config = dict(
    dataset='Sentinel-2 satellite tiles (TerraMesh)',
    train_examples=72500,
    crop_scale_min=0.7,
    num_classes=9,
    norm='batchnorm',
    one_sided=True,
    max_steps=18300,
    warmup_steps=1830,
)
Rows from block 3, named by matrix and row number. Each number is 128 + 32 x the weight over its row's rms, rounded and kept within 0 to 255. All counts start at 0. Numbers have three digits each. After the name is the row's rms in percent of the matrix's.
# c3: 3x3 conv (model.blocks.3.c3.weight, 96x96x3x3), inputs 84-95, a 3x3 kernel for each
c3.0 103:130168149124149104129155081124151139157128136094137100113114096108144142133173158102090139117089119158113128111177117133138137114108106170105139106117158127123173111111184178066077171143103120076108169111114155121141129123140122107122199096159142087103125088066178139172103108145160148215106091162098055086102145158149144180
c3.1 120:144114140112124096093169173095117093149139126108137144115167174164201130001028083149108133102120126100179120159149179127122069132148116114153111191172120057030094126126131114149177140149081142116142152120099107103128154155132136037069124171189106105124203180174063079088155109154123094097187165143143164114079103103135139132
c3.2 096:156137132128117104111149125138160234157154144104152153155143108164149093141142138087071099082139173139105170184124112051129134111079154175198109129143142132124116077149133150118162118077177100067143066102173120083170109108167147124167152109113119090099079135119129123128112133130115142142088088150124075139103203116158128166
c3.3 088:172104105181171132142120084170117087141145154112084197118075131108135125139153091163140133128132165083198158136073107172159099142146145146180106152096125114094123148126127141105113156164077121184150163196127141123138142099118108138169112148150080124114185135154122148119135162225111167210098120133066112166063106134150167170
c3.4 107:097121119076169167191103069147197105084102108160113158149144136076150141172132153110116099135177140063068128093082136174110083149136158109064101127138140136137121117121146091151143127086139100177144135115116128085124134117098131158120110053138089127145085110154125109124167114128154135204084018105114120112152153141088097072
c3.5 081:149100199142134128110132110136087116137121118102129132100138149127140152129122152099131108121155093107101115150131142181133107159089072118119120125097076168116093129136107100143103090084122096100109109118105154097144066124138024129176147202177136130118155146114134092079111166109084105093123124122069133144111117078119109066
c3.6 122:147161089109093156154133122166178111085073122110163132082164152123088160131128089106125097127123161161139115125149146121096115127151118121102118116108140158147100126171123187093135110089132108130124082110153149161151126148168106131132118155103145153094061105147171172175110106104123097107143196178135149119158099137108155160
c3.7 118:148088153176108143089142155138086144140117159106080138105068107100162156150156124179131150135060098134118129117151127145134116167087101151101100145111145112143127121167130131123125112099117159101126098073144159104151119117133128170063142095101107104162082135134121149103103138076196086105180129146153136114148024110128143174
c3.8 091:141145159154112111095114130145159107142111118111108143142145094112100072096109101110076152083099142090075105100101122142154183134087147162115116136115137176150144140033155074097101131098129114125147164140166132075154131117118130145086140164087165107071144075128089093104064126117136139148170145188079091140059120144135143179
c3.9 114:108092139115126189158146082138143122135092122136110120127129078162102084186126126151141137109163144081124166128091102180098129154115147119140148123159087136112119142130081154178145110137129160121163100134155122110135137153136134084122133133149113202125111142139121086155115132161087127140108145117128148139085179144146120093
c3.10 099:105063121136114118121083108140099116112082123066147138152149103120099118068118180155115094162131111204154161125131153119056072136066093135140124139103127142163143124148151141133093169154142128121043163110094133121126151125152123154066129153068144135127094065118150157168162140060148135099122106146116134114100078118152138146
c3.11 099:101090141084108151114099108152120095106141108124147143141159164128122199167121128129141163123104064113149104165117109093134146122117142144155114157129147153108150103117157141108115099100163149121130126111131136158123130113141180094097167128089168151179177167115153159098177114103099096104141139141202131082150070043188142100
c3.12 091:202164145131134127111120089146114103120078147084134106123110155125054137124069119137171151130169161169127156109097119148141134157136152124158147131128165084135203113091074180131126198102099116060068117114140168130228107108128119099120175110135153139170072078127114096113132132120129139082133144151109158114075108145097090131
c3.13 084:205127116213138098112115093146162156136104125140103106146090131186096091205168146119087113120129079106074072102080059092091080110054052121153162139133176129149180118075094115094106117052105136095148125105082123113131159157110135128121120126141137078120143111111134122061111154078123153108088155080160169165220136090096066090
c3.14 099:150133115094137132090127124102135094093123096152125130135102120099093143166141143119191076167118127081090167109142134113143103100124111123144115092114151159096199111107070176125129125154133174129139100126125132133095121171110155162194125084180111188114132113115124086177140177157109115141138151143121110127114164084062136113
c3.15 104:142123105165125145092123176094078137160119139126121169105106105111127106160160155133096104110137125131132140111221155079150111101083098125176170155135082124087119150124159176147103097120105183169115101145091108092078118120124135151143127077093085114142096125129124123115096089087133172150107102161127108122112099150103168139
c3.16 103:128139135110117141167100150140136120090097110138106120105155116117224166133108102114079117160076076092129116147137121107119128150122084148119088111124091139111114145124147142100150127116117104137138133116136075110126113160132146070173098103139126180107154131106094134148122064110118143082111093161102112124123148122121094122
c3.17 092:174168132168121149162153136112144194166108153122081127124138093159128126153142088179157174146073109114074137139055108129095100101068069142176156105114131087104199139098138131117119089098146163104099095123112132172075118181176115131121104095138171161150173129114089096104157169137117078086143121121225152189132103145100091059
c3.18 096:093151094081098125170104136130088105148127151141143155094090113106106101149097074131121104129148123111138156105106124068116146134151135127099092125131162133223194122091088110121148088107163135124084125133087163095139149116168138149111134142078120102122104120076136090048140141141142140127174123108093160122148146102141130169
c3.19 095:144152169097098081095107122111127167144141093133131151152124143103102170142104152130116092142111166164175165150147128088134092177136148118105080070122099144134151098156153100145130184131154126128155094109145135121149137130102109093051134085142117105109135099176170174158170109095095130135127106093171100108128126120125158093
c3.20 092:103077111157141179131166125097068217131082085063129144143094123067149173092163126113109153150156148173118214119109145125181168145141137166148142122139129190112167153174104181120139122135110052109164175168106164135168139083130061165135172150144115108146120140164133148184099111111159118121151135127114122150124089099102154108
c3.21 103:126137078184087111135117178129108134104065110142131124111110117139071103114116091129118159106139116111115105086119113120175160136221117107094092119150144103130128190059085121088094106111118121101153096174143142076104122135171108109135079187148174164145168120134122122079117194153123143098139168112123149142068104138106109160
c3.22 120:128149145140139117174105116165100158105120116130135135103059205101231051121107089123147083151114143120145158130153098125123125117153087154134145141164108102138119128082138116159088168127132094181084166130126114082146169120094118108165129168131112127150173136053121126142144223098090078159132163156130150090140082225090202108
c3.23 091:083123162110121212128136134101098172132143149161141155140150128115083088154131068170119119113143181076151080166105096118105110120122137149128137153175146156180104156117164044115167050094115145117131170121129105116090128154138161133085111129073149105101140112117081172105159060184147130106117150073133105207163174092132099117
c3.24 084:102103133122142155130073101125150081092096133129104101164114104114119124172193148067091130130119099093072117094150191135115125129042101156154171184161170117127122084103171053135156106099135112156122137123111109096123118137151147100161098162194117130152160111095142113104085126141171150116129119128083127139102114127095110063
c3.25 109:149098115092156140115141075171091087192153091158101084149133105134128119099109091081110176075117149096093157104088108041118224070148159104142116133136131136105104099130141139148215135156170129086197076151144056129146159136109142091136152101112148104096074129137095087135045170188106129094100115162150152220087112122087073114
c3.26 085:144126141133145120107142158209166216144119134157110084130134111115102133088150157074079094100115119096155140099130175128107155147122128143068189127148176152139146161115096210110138139118158128129176153086139116171134069124149164153055150105085160133165090144156140145162084087134159135159120129091098055128072084135088103091
c3.27 109:118141092110096118115130184120090143088119102174117163105108108104210110133054108136126114112157155106162116131078131098093194106150135081123096125156181119115106121152134119159152108124119101162108109147132160124112165091137070149124158144123120108089091116151147119129083122104126105166082150091099151151140097117103175119
c3.28 097:082138106151179153126144112160116156126183166170086091095150202071092099098055113144163111142095045109135138120154168134175110140143130102113135156133157127080095139144182129145167111125130173154109097160119126124131133083074175129112195197154151120139121117121118054108105122051086069084146144137160153164114134103072068100
c3.29 112:143140144133117114135126142147138103203102125107105098147189100144079126130178120152095167056113185148134121109133102154128086130089107109104130131168133144115126132178098112118137139085119063073136132117118111116170116104126141131140127119114112121162118172120121118118092090147128103148098159127112099143078143153147126083
c3.30 093:097096203104138137104079141135063152119145086055154110164105145171113147155184180116105137137113185122129136151113143128153142145129119118113171085081201109113165157139171148117106151171127213153102215165099110112100098119161161116105145138156155119179088084178108133198110126118143177192091135131106116152159142110160145086
c3.31 102:084099143107091127106165085131124137090111168117168125119075045115103149130194166136120184098090155075119136101130115106156137120144114087084125117137105126178160094102125168127111172127066130113178175145160134092077166118091152131095129074118095075129067112187114144137154107177163080196058073172086092162109076200135115132
c3.32 103:152094084151114132122173184073100090126136119182130162108114084125136102164114117089156144107114179107078110121139131109140128111115111133109151116123213097150151076142178144125141135101105099077117089119127094125151108145119116175160161121075121168079109145085127123131116151116123139098142122105098094116118111151127117170
c3.33 091:129135105129140123099141153140129167110103115099113129182157096101079082160065109115095116167140136155197135171106114132092072106097103125124101071165123122111142115113109122096065086138148074130081104101150146177099118124167112125107145141084088120114118137158169178215057131137128174096208255116083143116138156098161139159
c3.34 100:154125187135102113135086133144177111162131124100075118130144116123148160100129120146139116182110111136123077105079165139061162209166186102088127109150094145088134081110098173187126097145183119174133102113123105145123120127145119116101132121135107110108164137156097127132121180151132072148127135125154202152175066065157130071
c3.35 108:119097153148113139127094124092137116138089121185116113086103124111099172159143151127141096137142168125159106104177121125164153101170142193082066148094150189176165141144118121133159174137088068130185128177122112131120125151105087207152097224087104169103191180098164126129113056170122132193087102099113121121125120159124135139
c3.36 106:097121109113142108102104157126134127138115098091127173157135082127044100102162172157124114145141153110078095173106126106138157103142129160113138087151066095066201142114102144143123113096147139140108102134113139158130115136126176111107152080099099181119139114099110071188142153092147125123089168114128128117093119173125090116
c3.37 088:118105147136101077070086067190099108102139070151029073127153145157122125093152140158125100155114080133133142131101103138157153134175146114131099133104110146101124157110137200130077211164127149127094142145067105140163143111144132122135113095117209144127144129114164113113133121056115110071091108108114118086094113099083083068
c3.38 095:157170097150100094047087180104123140151095053172066144170139093195106107107067189146108104144134133095134113131109160136128096074124106145131138140094080088087150149101122180162114100152158119119127090081181138088154093157124077183117120146080136115095144092077104081136105153120124148127155122159108121167116142109127148101
c3.39 117:137104139156116133101137153126099109136124167129172104120158093097113170181093150135096145110180112114105107131106149118106135100130152107151130153176172136071120134132113116140121114137135149134100099106129178096151083077150075221071146079144113075150078179149129117107122114151195157053134131156098147142179096103126146133
c3.40 088:116175104148207132080199232077073097168145122144143088122088111126131136086091141139124115144158093143105087120148119184152110089116082125149143097128112136136141111065085135137153152151132101128153142131125022060114133133139086143136163104121062084075126100105137174141120154134121155117195162101088131105140164039199104081
c3.41 085:098073154096138105087117061054077092107182124080133076120094130120133083126110168135141113148126082154133145181154167158146081158158134096111145123105117100069176131107189118096122160158125114155075079133137129108143133124127143160096060129190149138149116137140103102175153185076111117111134102135155134056090121133126113144
c3.42 124:142115112110139156097170104116101128089158125146144140127163100059157121125105105132073097111228110085102102162098137067137118103130108165116129093127096163143150107082140096245104108085112109126105183168182084116107103115060069194192080082147147100102116182111087068076150115100209111109125155135120142158141080128142129125
c3.43 099:103109125142125109159183156125108164121127107127197190126205148142159126100082125133140104113140124144090080169117122095161092098150127115122115139079152155096092136201131067165155077071110100106180082108117172088140165104110109179101145161146161136135160129123070110113160135190136124148123162134111105153149135107136131114
c3.44 108:129147188092105151102105149158112111103109181092104129128158157128141098112157131147142122182124073172127127139145142086119214097068138104136150109125110132101119118108113157115129136097133077085149123125156099121145169134109134115145149124116141122097147106132123138141105138145116131053125119118136137100158084082187090134
c3.45 092:114192166142096127111199119060102158122123086158206206084136095129079112135134143088100125118107133086117148101155102188146104173105169110189186141076152123139120082113164139148118088170125148150134109126127118117161084117121115064144166142139127154124131110154106141173110144211079137124086103100085079132068134112120124126
c3.46 112:135126129115146169084162133153074212147121120117140153122152141125122115117122161165150148173048151155137154081131088120164142088119134133112141150116115162167147149149121140134122111163124146120137177095093192163099106134140180060155165091137132160140127104110127124129135097091196126149162117143198097131116075132167149140
c3.47 099:053154098111138207119160110071146146191137177147210202132140155119157137167071107085095161117121105109174177143102116131154165102147189073088141095113057156115145124049052125133139164181171111114170184118150089124187111136143111129095108137115084067105111160123163172149072054188126098141185127130038112132136142131148160135
c3.48 091:114143096147129148137091096203156073129137135161096106167173156128148112109156162140139176150075100095092138132128179126155075081104129136122099132105130095145185149210202088127180092084098146152098174124053108076141087068115155151083073129058141160181127111154121163111098132133079098114141086153173145118068099118094105066
c3.49 109:056147107129120154085121144134135121095113151114137173132122118079142141087117179131143144169129094140110102123140158089118114144104128124132114161113126114115116116090197108102107125185119095087116119156099141151146145092148153104149154074142086143102114091087133123155146072075176162146164060104168129079170165140106101069
c3.50 101:152146150123094099087135121111153162105123112115104113132107149066161163045078130138165119184148066127092128125078045195157084190203092135121139148136122117068116117102071190151062152105111217184127138125098118110089138143159149104112136121112121132135139146114154091128170179104173141121132078095180172177155092086103060148
c3.51 087:129165137147154141117114127118189103118082149148080121179162114122122079107101057114110130107114155166167147095121189087120143118136157106126159144144153156158133133121077067105121121077123095166138119131171204187131113098131105209156086167173122131208116098152118135160120173204101128198128188193144158085155103137166122145
c3.52 098:074145119100195187119106116113102073080238178096124170131144139112142125088070098143107105147118130098113083152151126127129193146117089160071115135142139141117124186162100136177087127107110098196096109129173084050161133165134142137166136152120107082103154112133079091123071131111132132132132067097101106138098130186079071150
c3.53 100:161150125096116157162097103113125130110139120150154087115079097155110085162171128164163142144128129090063107130124105131109176183088164118164154102145124127121129168117148082079138128077113101114019114130121133187191141140110132149146091106119134134156155102142097075130108097125133183136090133145139117105095141132077098115
c3.54 088:108134179099106145134157088186114158123138106127141104134146118102118151101110090134128083168142093125139088116118107129129142139139117092129136154136114194158111115113069168154105089155146130138134096170109121117095137062143083088164078112090108120106122086139121120130112163125127125128114098092077126133129198198115205059
c3.55 100:137178135153135189140112143110130086129160117121151121129144149121103178106120098133162148123147090136044114091100074128159161110148140127141152172113157151144150174163182133137101103073102148136131143098076111115135121143133112103095160107126177176108169156103167120049094126100088145108149173152159162162112094115175079141
c3.56 117:089126078110117146108136142116116123124133136082106090120121100113152146116133132076066069189163067163229128134137171088139173082055150106129149144138134084066139138087056164183077103175043090078061202172140083177096131138116121150089134187166098089104158178113106195114107057111144164120084145221059040125190136095190211150
c3.57 102:121095136110137134076123163134108148052128108138129085170104127152108153160120113097111148106109144130140122150116126157135168157143143133097174126118120102127140110118131105095114145157120117126150087131146123154061087111092140123139130153109146136113156090130142172116092112176111157109099099121073134128105161151118120103
c3.58 097:119153208162177201139072083133225190134189191105106117079141113059122097128122114179112136120125117083104113140081189140103138099121111148182168169170178100130132146179176091130132055125129103118122072134087109071129100138085117106124134113124117124121100127124157118130146182133091127149103097096158150163134143162073114161
c3.59 111:183127139100167097116140138131143082145124148083188136146136163105111183075148093163060084102188110140117123093091111099111142113166153103151116107121148081143129081092092128185076159102126152117082123121148119133170121108136159165109143121108131132113130122089115080101160125081142131174089131124118122126153135113170119130
c3.60 098:128118122107147123166169113148190128121145138123127068168139111133121180192191141126081119079124167079112144143119128114145130128213184142108129158107147133171159115127086113145190109088144135110147102152092144113136109150153128091041110104147073073127142128178182214168131141156107105124105098057121156145124173116068061097
c3.61 103:116110089118136097111155109165120098105108108138150102126118150105139134116111147098141133165118121116138149094141144145167113096156085110191054112112083171128140125129159171128094070141113157152121111113188077157132143102088154185064102152128125093126079123112107142128089123105133096155163150149113160095070089170092179157
c3.62 088:059100138088114101158152176085117128113095130147102175127093161148113092116145097094108120112111093153175124105106148098144109092076093144129149108153104112142104066113159078099053110130117066157057107112072130153090119140165112168130090147090091147197057152190112145205148157138148117122123162122098151113135134130169170133
c3.63 101:135141122098159107106125155201126089127171163063127082135082120082219112095152112109147115178051172181084159115147116100134155123114150097152092123077126117090096124106175119106160127080152144117103129119166109116107136154156174102113135059161115182140167187122129145117134097133127120164148132070170077146176038212100110123
c3.64 099:099126158142120149105151168106089130117122106131177129126085106109159138083127140118095105137154144132145137136170157130135117175109133128155163155145134155108100083145138102134103086125141124122121120130114148133119100187189117170162142107074137097129136132081115131136135081098169094183153133097155064080145120150132163128
c3.65 102:133123126108072170135124145117131076090151119114068109171148100114103137088135151128134106170126147141105111097142127135105129135139097137130147149086098128118117118127141133135140149130102125122107098085129131172148109180163148104083104121163124133120194079112117139099109144117144122102128117141099081115062176125129086150
c3.66 081:115109123128092148162162126079107182170097170096157152116099100138135092135115112137086112106143057089060078141155127151159124156114089160120095149090134132127118157154125096147126100109050127144121100147106124067114061097162055122146075114184139113142116099109129093115083088116079147077125099115129108128137128081096118102
c3.67 109:077103175166141092109080155107085181160153028090167151126132173127130122094104098132113092140123152121143139126184113142120141112165150091142104069116153125102125162117101163137121053202129171158146032190090129077164123128059132123180098171058167135075082135154102109115157187152051147159101106155093142136113195082151079125
c3.68 110:131117171157141115086119134125108115147109128135111183070171145119098130101100129108084155095131137116154089144082169122101147155150102133171116088110127133106090128121152143128115132110120141080125158202081102132126099114135076172130146167123152096123107136130179106114129137123148129118127142146104124097177072174146107108
c3.69 105:105150133083169168097072149119130150097106155136172118161107135142126179152103118132125124112180098116125104188146081098118139089106134138131124150123168088141127102082079064142138105130098133148140130114112171090096138082114130072178088109188131118125161138163111130110149095116126163116145101123147130148136125126144126103
c3.70 096:179154223084099115084104122120090197103153127105102143104125116113130119084092118153150100126107148092115146159117094202129079169148106133100151120109131122128156109139103112102099104122103117110096134103137113154136149183161133095073152107088146135168126105096119118121107171147059102159108140121128168156106119169092175161
c3.71 108:111169166129123094156119124140095143106118139173089150197211125198050142123133120097113140125172119129110150151120126189117098126100079122166120140108072095100121135136112144127133102100177136085138146099138121152160147134122157061161163168121171161088140086074110111122109128162049158149162131102103098136022234144181108092
c3.72 105:116165118123169137171123145110160125136167105125137164140141126172226121123095112125165138103131093133103067130181128140114103125156108085133164134104128161127104151074140106220164055126145180129117101109109138144086128139137132102135159205157151137106220136038132074084096112130077098148089115155094141113163142124137078117
c3.73 092:133108161156127093139168172137124122156076136149192130110101123103105091163139105149123125116196151114158097108111161157156195131139156168092067093125083107127123113114113089160125092155093101104097074177131055143154115136130155184176102177138150144131198153085165151147130120146126103153061069162116138148168142086121112091
c3.74 098:085117085133112112154180174111078124130086139089167151138126121115124060144117162100168120154090110128069130168148135142060174110113107111167103123200100102099061115167155112150113139064135130156133174082146125167135133080114108143101103131140161113154094125102107091115121119111145104153121101137118114083184137138082188146
c3.75 105:145130085148117078136115104103143100090170109148164127116122113132108153098120111155154079086138108137093086147132127178090073160134127146170037158199094103107132133161075125111155145118091065113137076112122144166148175148099171106104202111134124105137070110137157136110102140162062150174103125135114085129088155157088130171
c3.76 107:125186137189115108090146118137154143134098124147118088126100047080138182187123116105117153163170138129102110094093165149153132139121126100164153147123090149158155128108094114097168151185142140091096147133114110081141132177172130082063122112155099093095139158150164131159181145171169123105101096058116141156118170089118107081
c3.77 099:101143077149177153100191122083156100191160197126204048192161153158138092144088107134118119125105111127112100148127118101164135127160128114146091125152121109137119176114104152138102144099074191110119133103118140115111094116067127118164121150188147145131112096114103097128110111131102146122163122139139124155163143149052133084
c3.78 108:121156147092130118118135133110151136101156094142118176104183094142179155093130126105081133154122135123145116130124082108132065110160105153140216083122155136070112106138105102147139138115123127103118173113086141114137123080112133069099148127136179115154142091134156089154120120077193154092151128116122097183176135105101148115
c3.79 090:119119175159187171113134158078195133146156202159128119141112173148125132092151113141107156135113119154129179102131178127093190152130173127081113115108119095113121126059143123117100153086121114142182177132167182130144138135150139098137158154097165107112116112082154129084163167120123135161109084148132139101117132086156197124
c3.80 106:101082139090149134091099138135129149130107142134153115096124141134126122144203142114114108164112113140109105147111149114150110092095122115099094129145167117153177110139158096094128115132128132155142123123200115060129122130132124133158110052121106119118098152113117106122122130137147125149184150087115117118195142115149150116
c3.81 096:150135127137089111112118132118096115149175090086093047147118090096146125080116147151127098128108128121077146128140119107086075148117105157109120128096113145139165143146111187150113134077047127084115109111171164160126104099117112099139122140148105065153110105146129142162088081086088131130120133229131044081129131140121108155
c3.82 111:101126109163100131090116110120128098152079129126126108149101128130127097150116142127200163132087130088081119153125133099151127141091137145174195127101108128078134161186150134114166128114096138104171099093122120182083134108148114162043148110175142159095174103126134134157130156133104120140063097136194074151164165092081090121
c3.83 085:101088131110136075129119131069110177087100111162096157148112092113119140161170175169102148157129129081099104117117099135122086140087098114109125044120099133154127133038096162125092151142112178145115138108128143122124139124082130128153059113056114105066119124184135147091181110144139150160109073114116149145112121122116103119
c3.84 084:180177245217000194187145104151168142207166217187174128064087045093118098145100102118142132098146085116123154177129124147102104142161107120139133156101164163152120149126101165132113180129123134093087122066108169196138169139169146147146158077122108104126108115070152126115123131120101124145111153195042152071108187178146186207
c3.85 095:130115114212117115089109134123174178234058149086112089149134129108131108077102093107089147081152154117139107147125093148127125113199153155118092134121088125105111144113163109137124085108128117131130134129164101112117146122160126146106096113105137134211113135139097116110138135104118117134088103109112106158149144142094120141
c3.86 097:088085108127141144156189142109154079124133106147124074162255195179077174156117093117078107152131130144125136053104106073109098147129148094065115163108116146100139130096081160079110135145158080114126186144122125128132142134152101107182136083164137174126114113117139144126119073135091128125114143159057077095132171144135122103
c3.87 106:147160183100154112142139064109128111102134106100135105157112135119106144107147188105169096188100212037110088122125140158117117119125112135145141107165151090149099114125130153194127115117080127170130129125170098089101087123142137097111149144168085106105106192171085126160150129106165136194101060094128139111163210145073113037
c3.88 099:143080133132107151074130168198121139128142108081134105099100124120088134188133175138164125133147141115100142139144110145066200176210195114165161048106167127145126156157107158142099163175109137100082126141104186145101133090113152103086138113120130110105093081105132130127169155023151154138145148153114123136153121094112103146
c3.89 115:095124108113122080123150128110181166123083116107137090150126156114111093110169146150113134116129088116110092137137174170117153134102108092053087237094144115170086105082108079177130134117137146241094121158194114059143151131199147115057160132082111088116179156141112136095130177103067092100160177125138179123121107085115111131
c3.90 085:115149168072124190059115100142096150111145167115105054135159182067079151059114150147161178116086108155106180110149170133120136133151191143114115117085140122087090129205187179011190146151154099058107166126126133186151153080075125144117082092103149131139085134144142125151088070123119084073171144143100118096145089108152093154
c3.91 109:195145137076107118139090085105186161144101118119126102115142119154117113110164121101147184126183120171107049153086162088131092103084131164120140121110089137093131141143095092167151122113109101186172201044101053118126123054177080144186138117076136098147075156139131168061113138167149110100113108097122157170143132120133071085
c3.92 092:137145140183135111091127135123164131089125101106132092084106121185100119160127074161112142119113096116118138105096122123073140158110103145174093157185146133141160100158153092110133113094101139145084169153060154117145166151152149026079149174130127165078178120100141162129120126076226136117172139131202119135158149096197104124
c3.93 092:084130088127046101141163172099101081099126097087160184142167135148119104141141144135170130152131148142093098146167190115146118136099103112095144141125131107061073151211167176150170064095140185186134153138151074088101123091106147113149142135155109177167225050200185198092141154080123123120102049107160138086130105116122113131
c3.94 082:111091123068141101137139112112142110105124125123151043174109098077096057110144113137136111143083166196177161156167152113097146148105160159160203113110160066089065148140140147142116137131161106112071141114180153187151097125109113108088133142119187081126137121149171112141137166084178031205105208129154121084112087128150170139
c3.95 085:162102185113138116158136121171100118136153169171190163119136134075133058120119083152120125140113202091156140149098092142098085103116090132120142131191134124158163174111084142128104174113154150170180098117151046091102127140169143096135146114077111137153129128073098118160157196156207192144119191068075177163180042255161207090