config.yaml
model: "image embedding model"
dataset: "Sentinel-2 satellite tiles (TerraMesh)"
train_examples: 72500
image_size: 64
crop_scale_min: 0.7
horizontal_flip: true
targets: ["main land cover"]
num_classes: 9
embedding_dim: 192
arch: "repvgg"
norm: "batchnorm"
hidden_act: "leaky_relu"
depths: [2, 2, 2, 2]
kernel_size: 3
stem: "single"
widths: [64, 96, 144, 208]
am_softmax_margin: 0.3
am_softmax_scale: 16
init: "xavier_uniform"
optimizer: "soap"
beta2: 0.99
learning_rate: 0.0039
beta1: 0.95
shampoo_beta: 0.99
eps: 1e-08
precondition_frequency: 20
max_precond_dim: 512
merge_dims: false
one_sided: true
adamw_lr_other_params: 0.0021
max_grad_norm: 5.0
max_steps: 18300
batch_size: 256
epochs: 64.6
lr_schedule: "cosine"
final_lr_fraction: 0
warmup_steps: 1830
weight_decay: 0.02
adamw_weight_decay_other_params: 0.01
Rows from block 2 of a small image embedding model, named by matrix and row number. Rows with one number belong to one channel. Each number is 128 + 24 x the weight over its row's rms, rounded and kept within 0 to 255. All counts start at 0. Numbers have three digits each. After the name is the row's rms in percent of the matrix's.
After each channel's rows are labels from the 100 images, of 14848, where the channel reaches its highest value: "strongest on" is what is common among them. Only what is clearly more common there than usual is listed. The data: Sentinel-2 satellite tiles (TerraMesh). In brackets: how many of the 100, against the usual share in percent.
# c3: 3x3 conv, stride 2 (model.blocks.2.c3.weight, 96x64x3x3, each kernel summed), inputs 0-63
# c1: pointwise conv, stride 2 (model.blocks.2.c1.weight, 96x64x1x1), inputs 0-63

c3.68 043:075089163122129159122107167137136120118133152114113120162101120127135152106109131137142142114093131144118120133116144120142131116097131107188141119109151135105094128060096110196100116131109106
c1.68 095:167121145134129140133117140128130159117115120103102136111140107098130169156142094131144140108110125142122132122113109098118145107104104121188136145136021088126145162109127098130130125145142098
strongest on: snow or ice (76 vs 20.6); main land cover: snow or ice (57 vs 14.6)

c3.28 124:116119156123137116129141086185107121137097136140132147192151131126166125153147119161155105131134121137132154118114149106106146160085127085130132115121120113104152186111160145163102149164136156
c1.28 098:138095170145157101143140079164115137144121119122130143170162118127175121162127118167161130132117124161134138119103163095099148154105105079120137114131130101104140157125136152162110148179141143
strongest on: snow or ice (65 vs 20.6); main land cover: snow or ice (51 vs 14.6)

c3.92 084:158105132091139127106183136152131139138103154113107098121107121162128123089140107159100121090118185120113135115120128079093108120079143114161122163173146098096123126124114095143132125119139112
c1.92 113:150135156131161077114153110128134163084126170121128077117108128127128108105132107125106135085119202099114119122143165124115137146101111097144111178137123103137135127152102104125160103114141141
strongest on: snow or ice (62 vs 20.6); main land cover: snow or ice (50 vs 14.6)

c3.33 120:134103137128132145143167092135121138131175142147140147124118075132167165183122166163138113142150145127132158116138138076153147118107108118142160114136109113149139101069124138141125111180114123
c1.33 095:136101160123145135128159076119134131135170115141139121133146072134159137172133172190120141130161158124133134117144145104146138133128117112134152109131121102163157103059114153132132112161105134
strongest on: snow or ice (50 vs 20.6); main land cover: snow or ice (41 vs 14.6); flooded vegetation (36 vs 10.2)

c3.93 096:113135151154155099155141118107167149106164130123144145114152100166095156129120135136126112132090138089066145109128131126082154131152132133128153123141112125086174150150176125128110097152096103
c1.93 092:128130126160168102159115123130164114090174114103141136131165089108090143121105134137102151123071141107102107104110113140076172132118127111146109124136119132109179146133163105134107095134124111
strongest on: crops (80 vs 38.8); built area (67 vs 37.5); main land cover: crops (62 vs 20.2)

c3.63 072:097133101125160140082145099114141160119107134120127122094132118126092077142167130118135117128068142104116137120100136135081139127071179130105141123127121138112136133138094106098104153133103083
c1.63 099:129120118161141139150131088121101130096150134145114125109111101096089068131125130126123135112133146112118099095101128118095109160098172131120152104144104138046143132141138114100107153128117082
strongest on: crops (83 vs 38.8); built area (79 vs 37.5); main land cover: crops (63 vs 20.2)

c3.37 123:114121162136158114123104147105104138127094120156161121114108108130066117131081122091143130118149121165124066101119112141106167096123111125174143131152142114136133143136104160147085116121124085
c1.37 101:146109153126146107136087121087107130148102087164142122110116104128067096121090108077152108126135098139141061103118105127134147103125118118153150134134128109144157117129119140157085116132146098
strongest on: crops (68 vs 38.8); built area (66 vs 37.5)

c3.60 112:130159148129155134131145089100117124144149138115096155110122075132098097105134135100143150129099107093102123136093116150086148158203134149112160130130088117109138151138169140098141111129151133
c1.60 111:125188141133139150090119105104130114135144154090134148122143106161101126131161097119117163138076104108119130127100126127105158162204117141107132115143108135137146140132137150101154111131182143
strongest on: snow or ice (46 vs 20.6); clouds (36 vs 15.4)

c3.3 105:092151131151102125125141164143134139095142142088107170089118134144100129156113129123150141125127132153138145092134100120165140147081097117073136182112110121157139093151102095086139129149151122
c1.3 098:133134090120098107134150138102150159131137099097084184096138110134112111142098135118126110124145126126126156077116116119134124143074100130081159175125070120134116085123132124092130130140126142
strongest on: crops (78 vs 38.8); main land cover: crops (56 vs 20.2)

c3.53 103:112076104128092145102096116113122136119133106131155118134107094113124117137191102104096142117132147135141107144129119126125129150082101083052106130151114157138126104128162114094153137132117095
c1.53 084:120074114122085119095107118113094117130138105106131114145094097120116092112134093110110127122144111147118133145110110119114103130086121085082093118169141117122130100095100105074138145130136078
strongest on: crops (71 vs 38.8); main land cover: crops (60 vs 20.2)

c3.46 066:155160109109104114123115128143123118110136131092094127124116131129145161113082108128148123083165075119104128126136150135129108135091140080167127123067125116111118120080074127134103094157136127
c1.46 106:144147119087110121118125150158105130126140087127163122155154085119154154140096102126115128115100104115099107119116121118104087128151113144183122131094176121115119088064129173134127154145124125
strongest on: snow or ice (83 vs 20.6); main land cover: snow or ice (78 vs 14.6)

c3.85 121:117120164123138155130110213130108091153126140112122130143105118138107090135188108157143098165109123125120118131107137146103140121146177124147130110142140112125124166111190113135162125127118104
c1.85 097:129141146113145183129101190131127094127130163153134124160104138129117123131187111145132086157132130118104124133115136160119135136164159154149132114096122103114103137159186127143188125119121131
strongest on: snow or ice (58 vs 20.6)

c3.23 103:086130115122113153119098156107139127118168140113078140094146099153083122131128121105109120121088112133114107082097134130129139144137105097089097157146153105134138086118156102075141109107103099
c1.23 090:133118094107129122138123154114133117114144120103093125102131120124089113128098151114105120115069107109120123070096117129095118133139115101100095122153144088083181081120112120097125122115106084
strongest on: crops (83 vs 38.8); main land cover: crops (67 vs 20.2); built area (66 vs 37.5)

c3.87 092:148118121131134136110086095086155125156107116156136170139124097135138136144124129091072110135099134127129154139147170155120133127154110117054162111141098129136143164161169107146109127143150134
c1.87 096:150115142162109135150075124093152119124121124126151185112128100163162115145102104105096103109103127121144159162150178140117130158151105119086153120136120151156150144150128100138130103085155135
strongest on: crops (77 vs 38.8); built area (75 vs 37.5); main land cover: crops (56 vs 20.2)

c3.71 085:101134080121138154110088097110111154096082134088113130140079085115134123128129147109116114155130139145177118121126138124130161084095102117120125142153136096110080106148145095155164149132132134
c1.71 097:139140070105138135096115106107096158096084161110117140105089096155125126112131150134114099129124125123194131112120142093123132093102103111131093138118115109186107122093088123135124138142134140
strongest on: crops (80 vs 38.8); main land cover: crops (61 vs 20.2)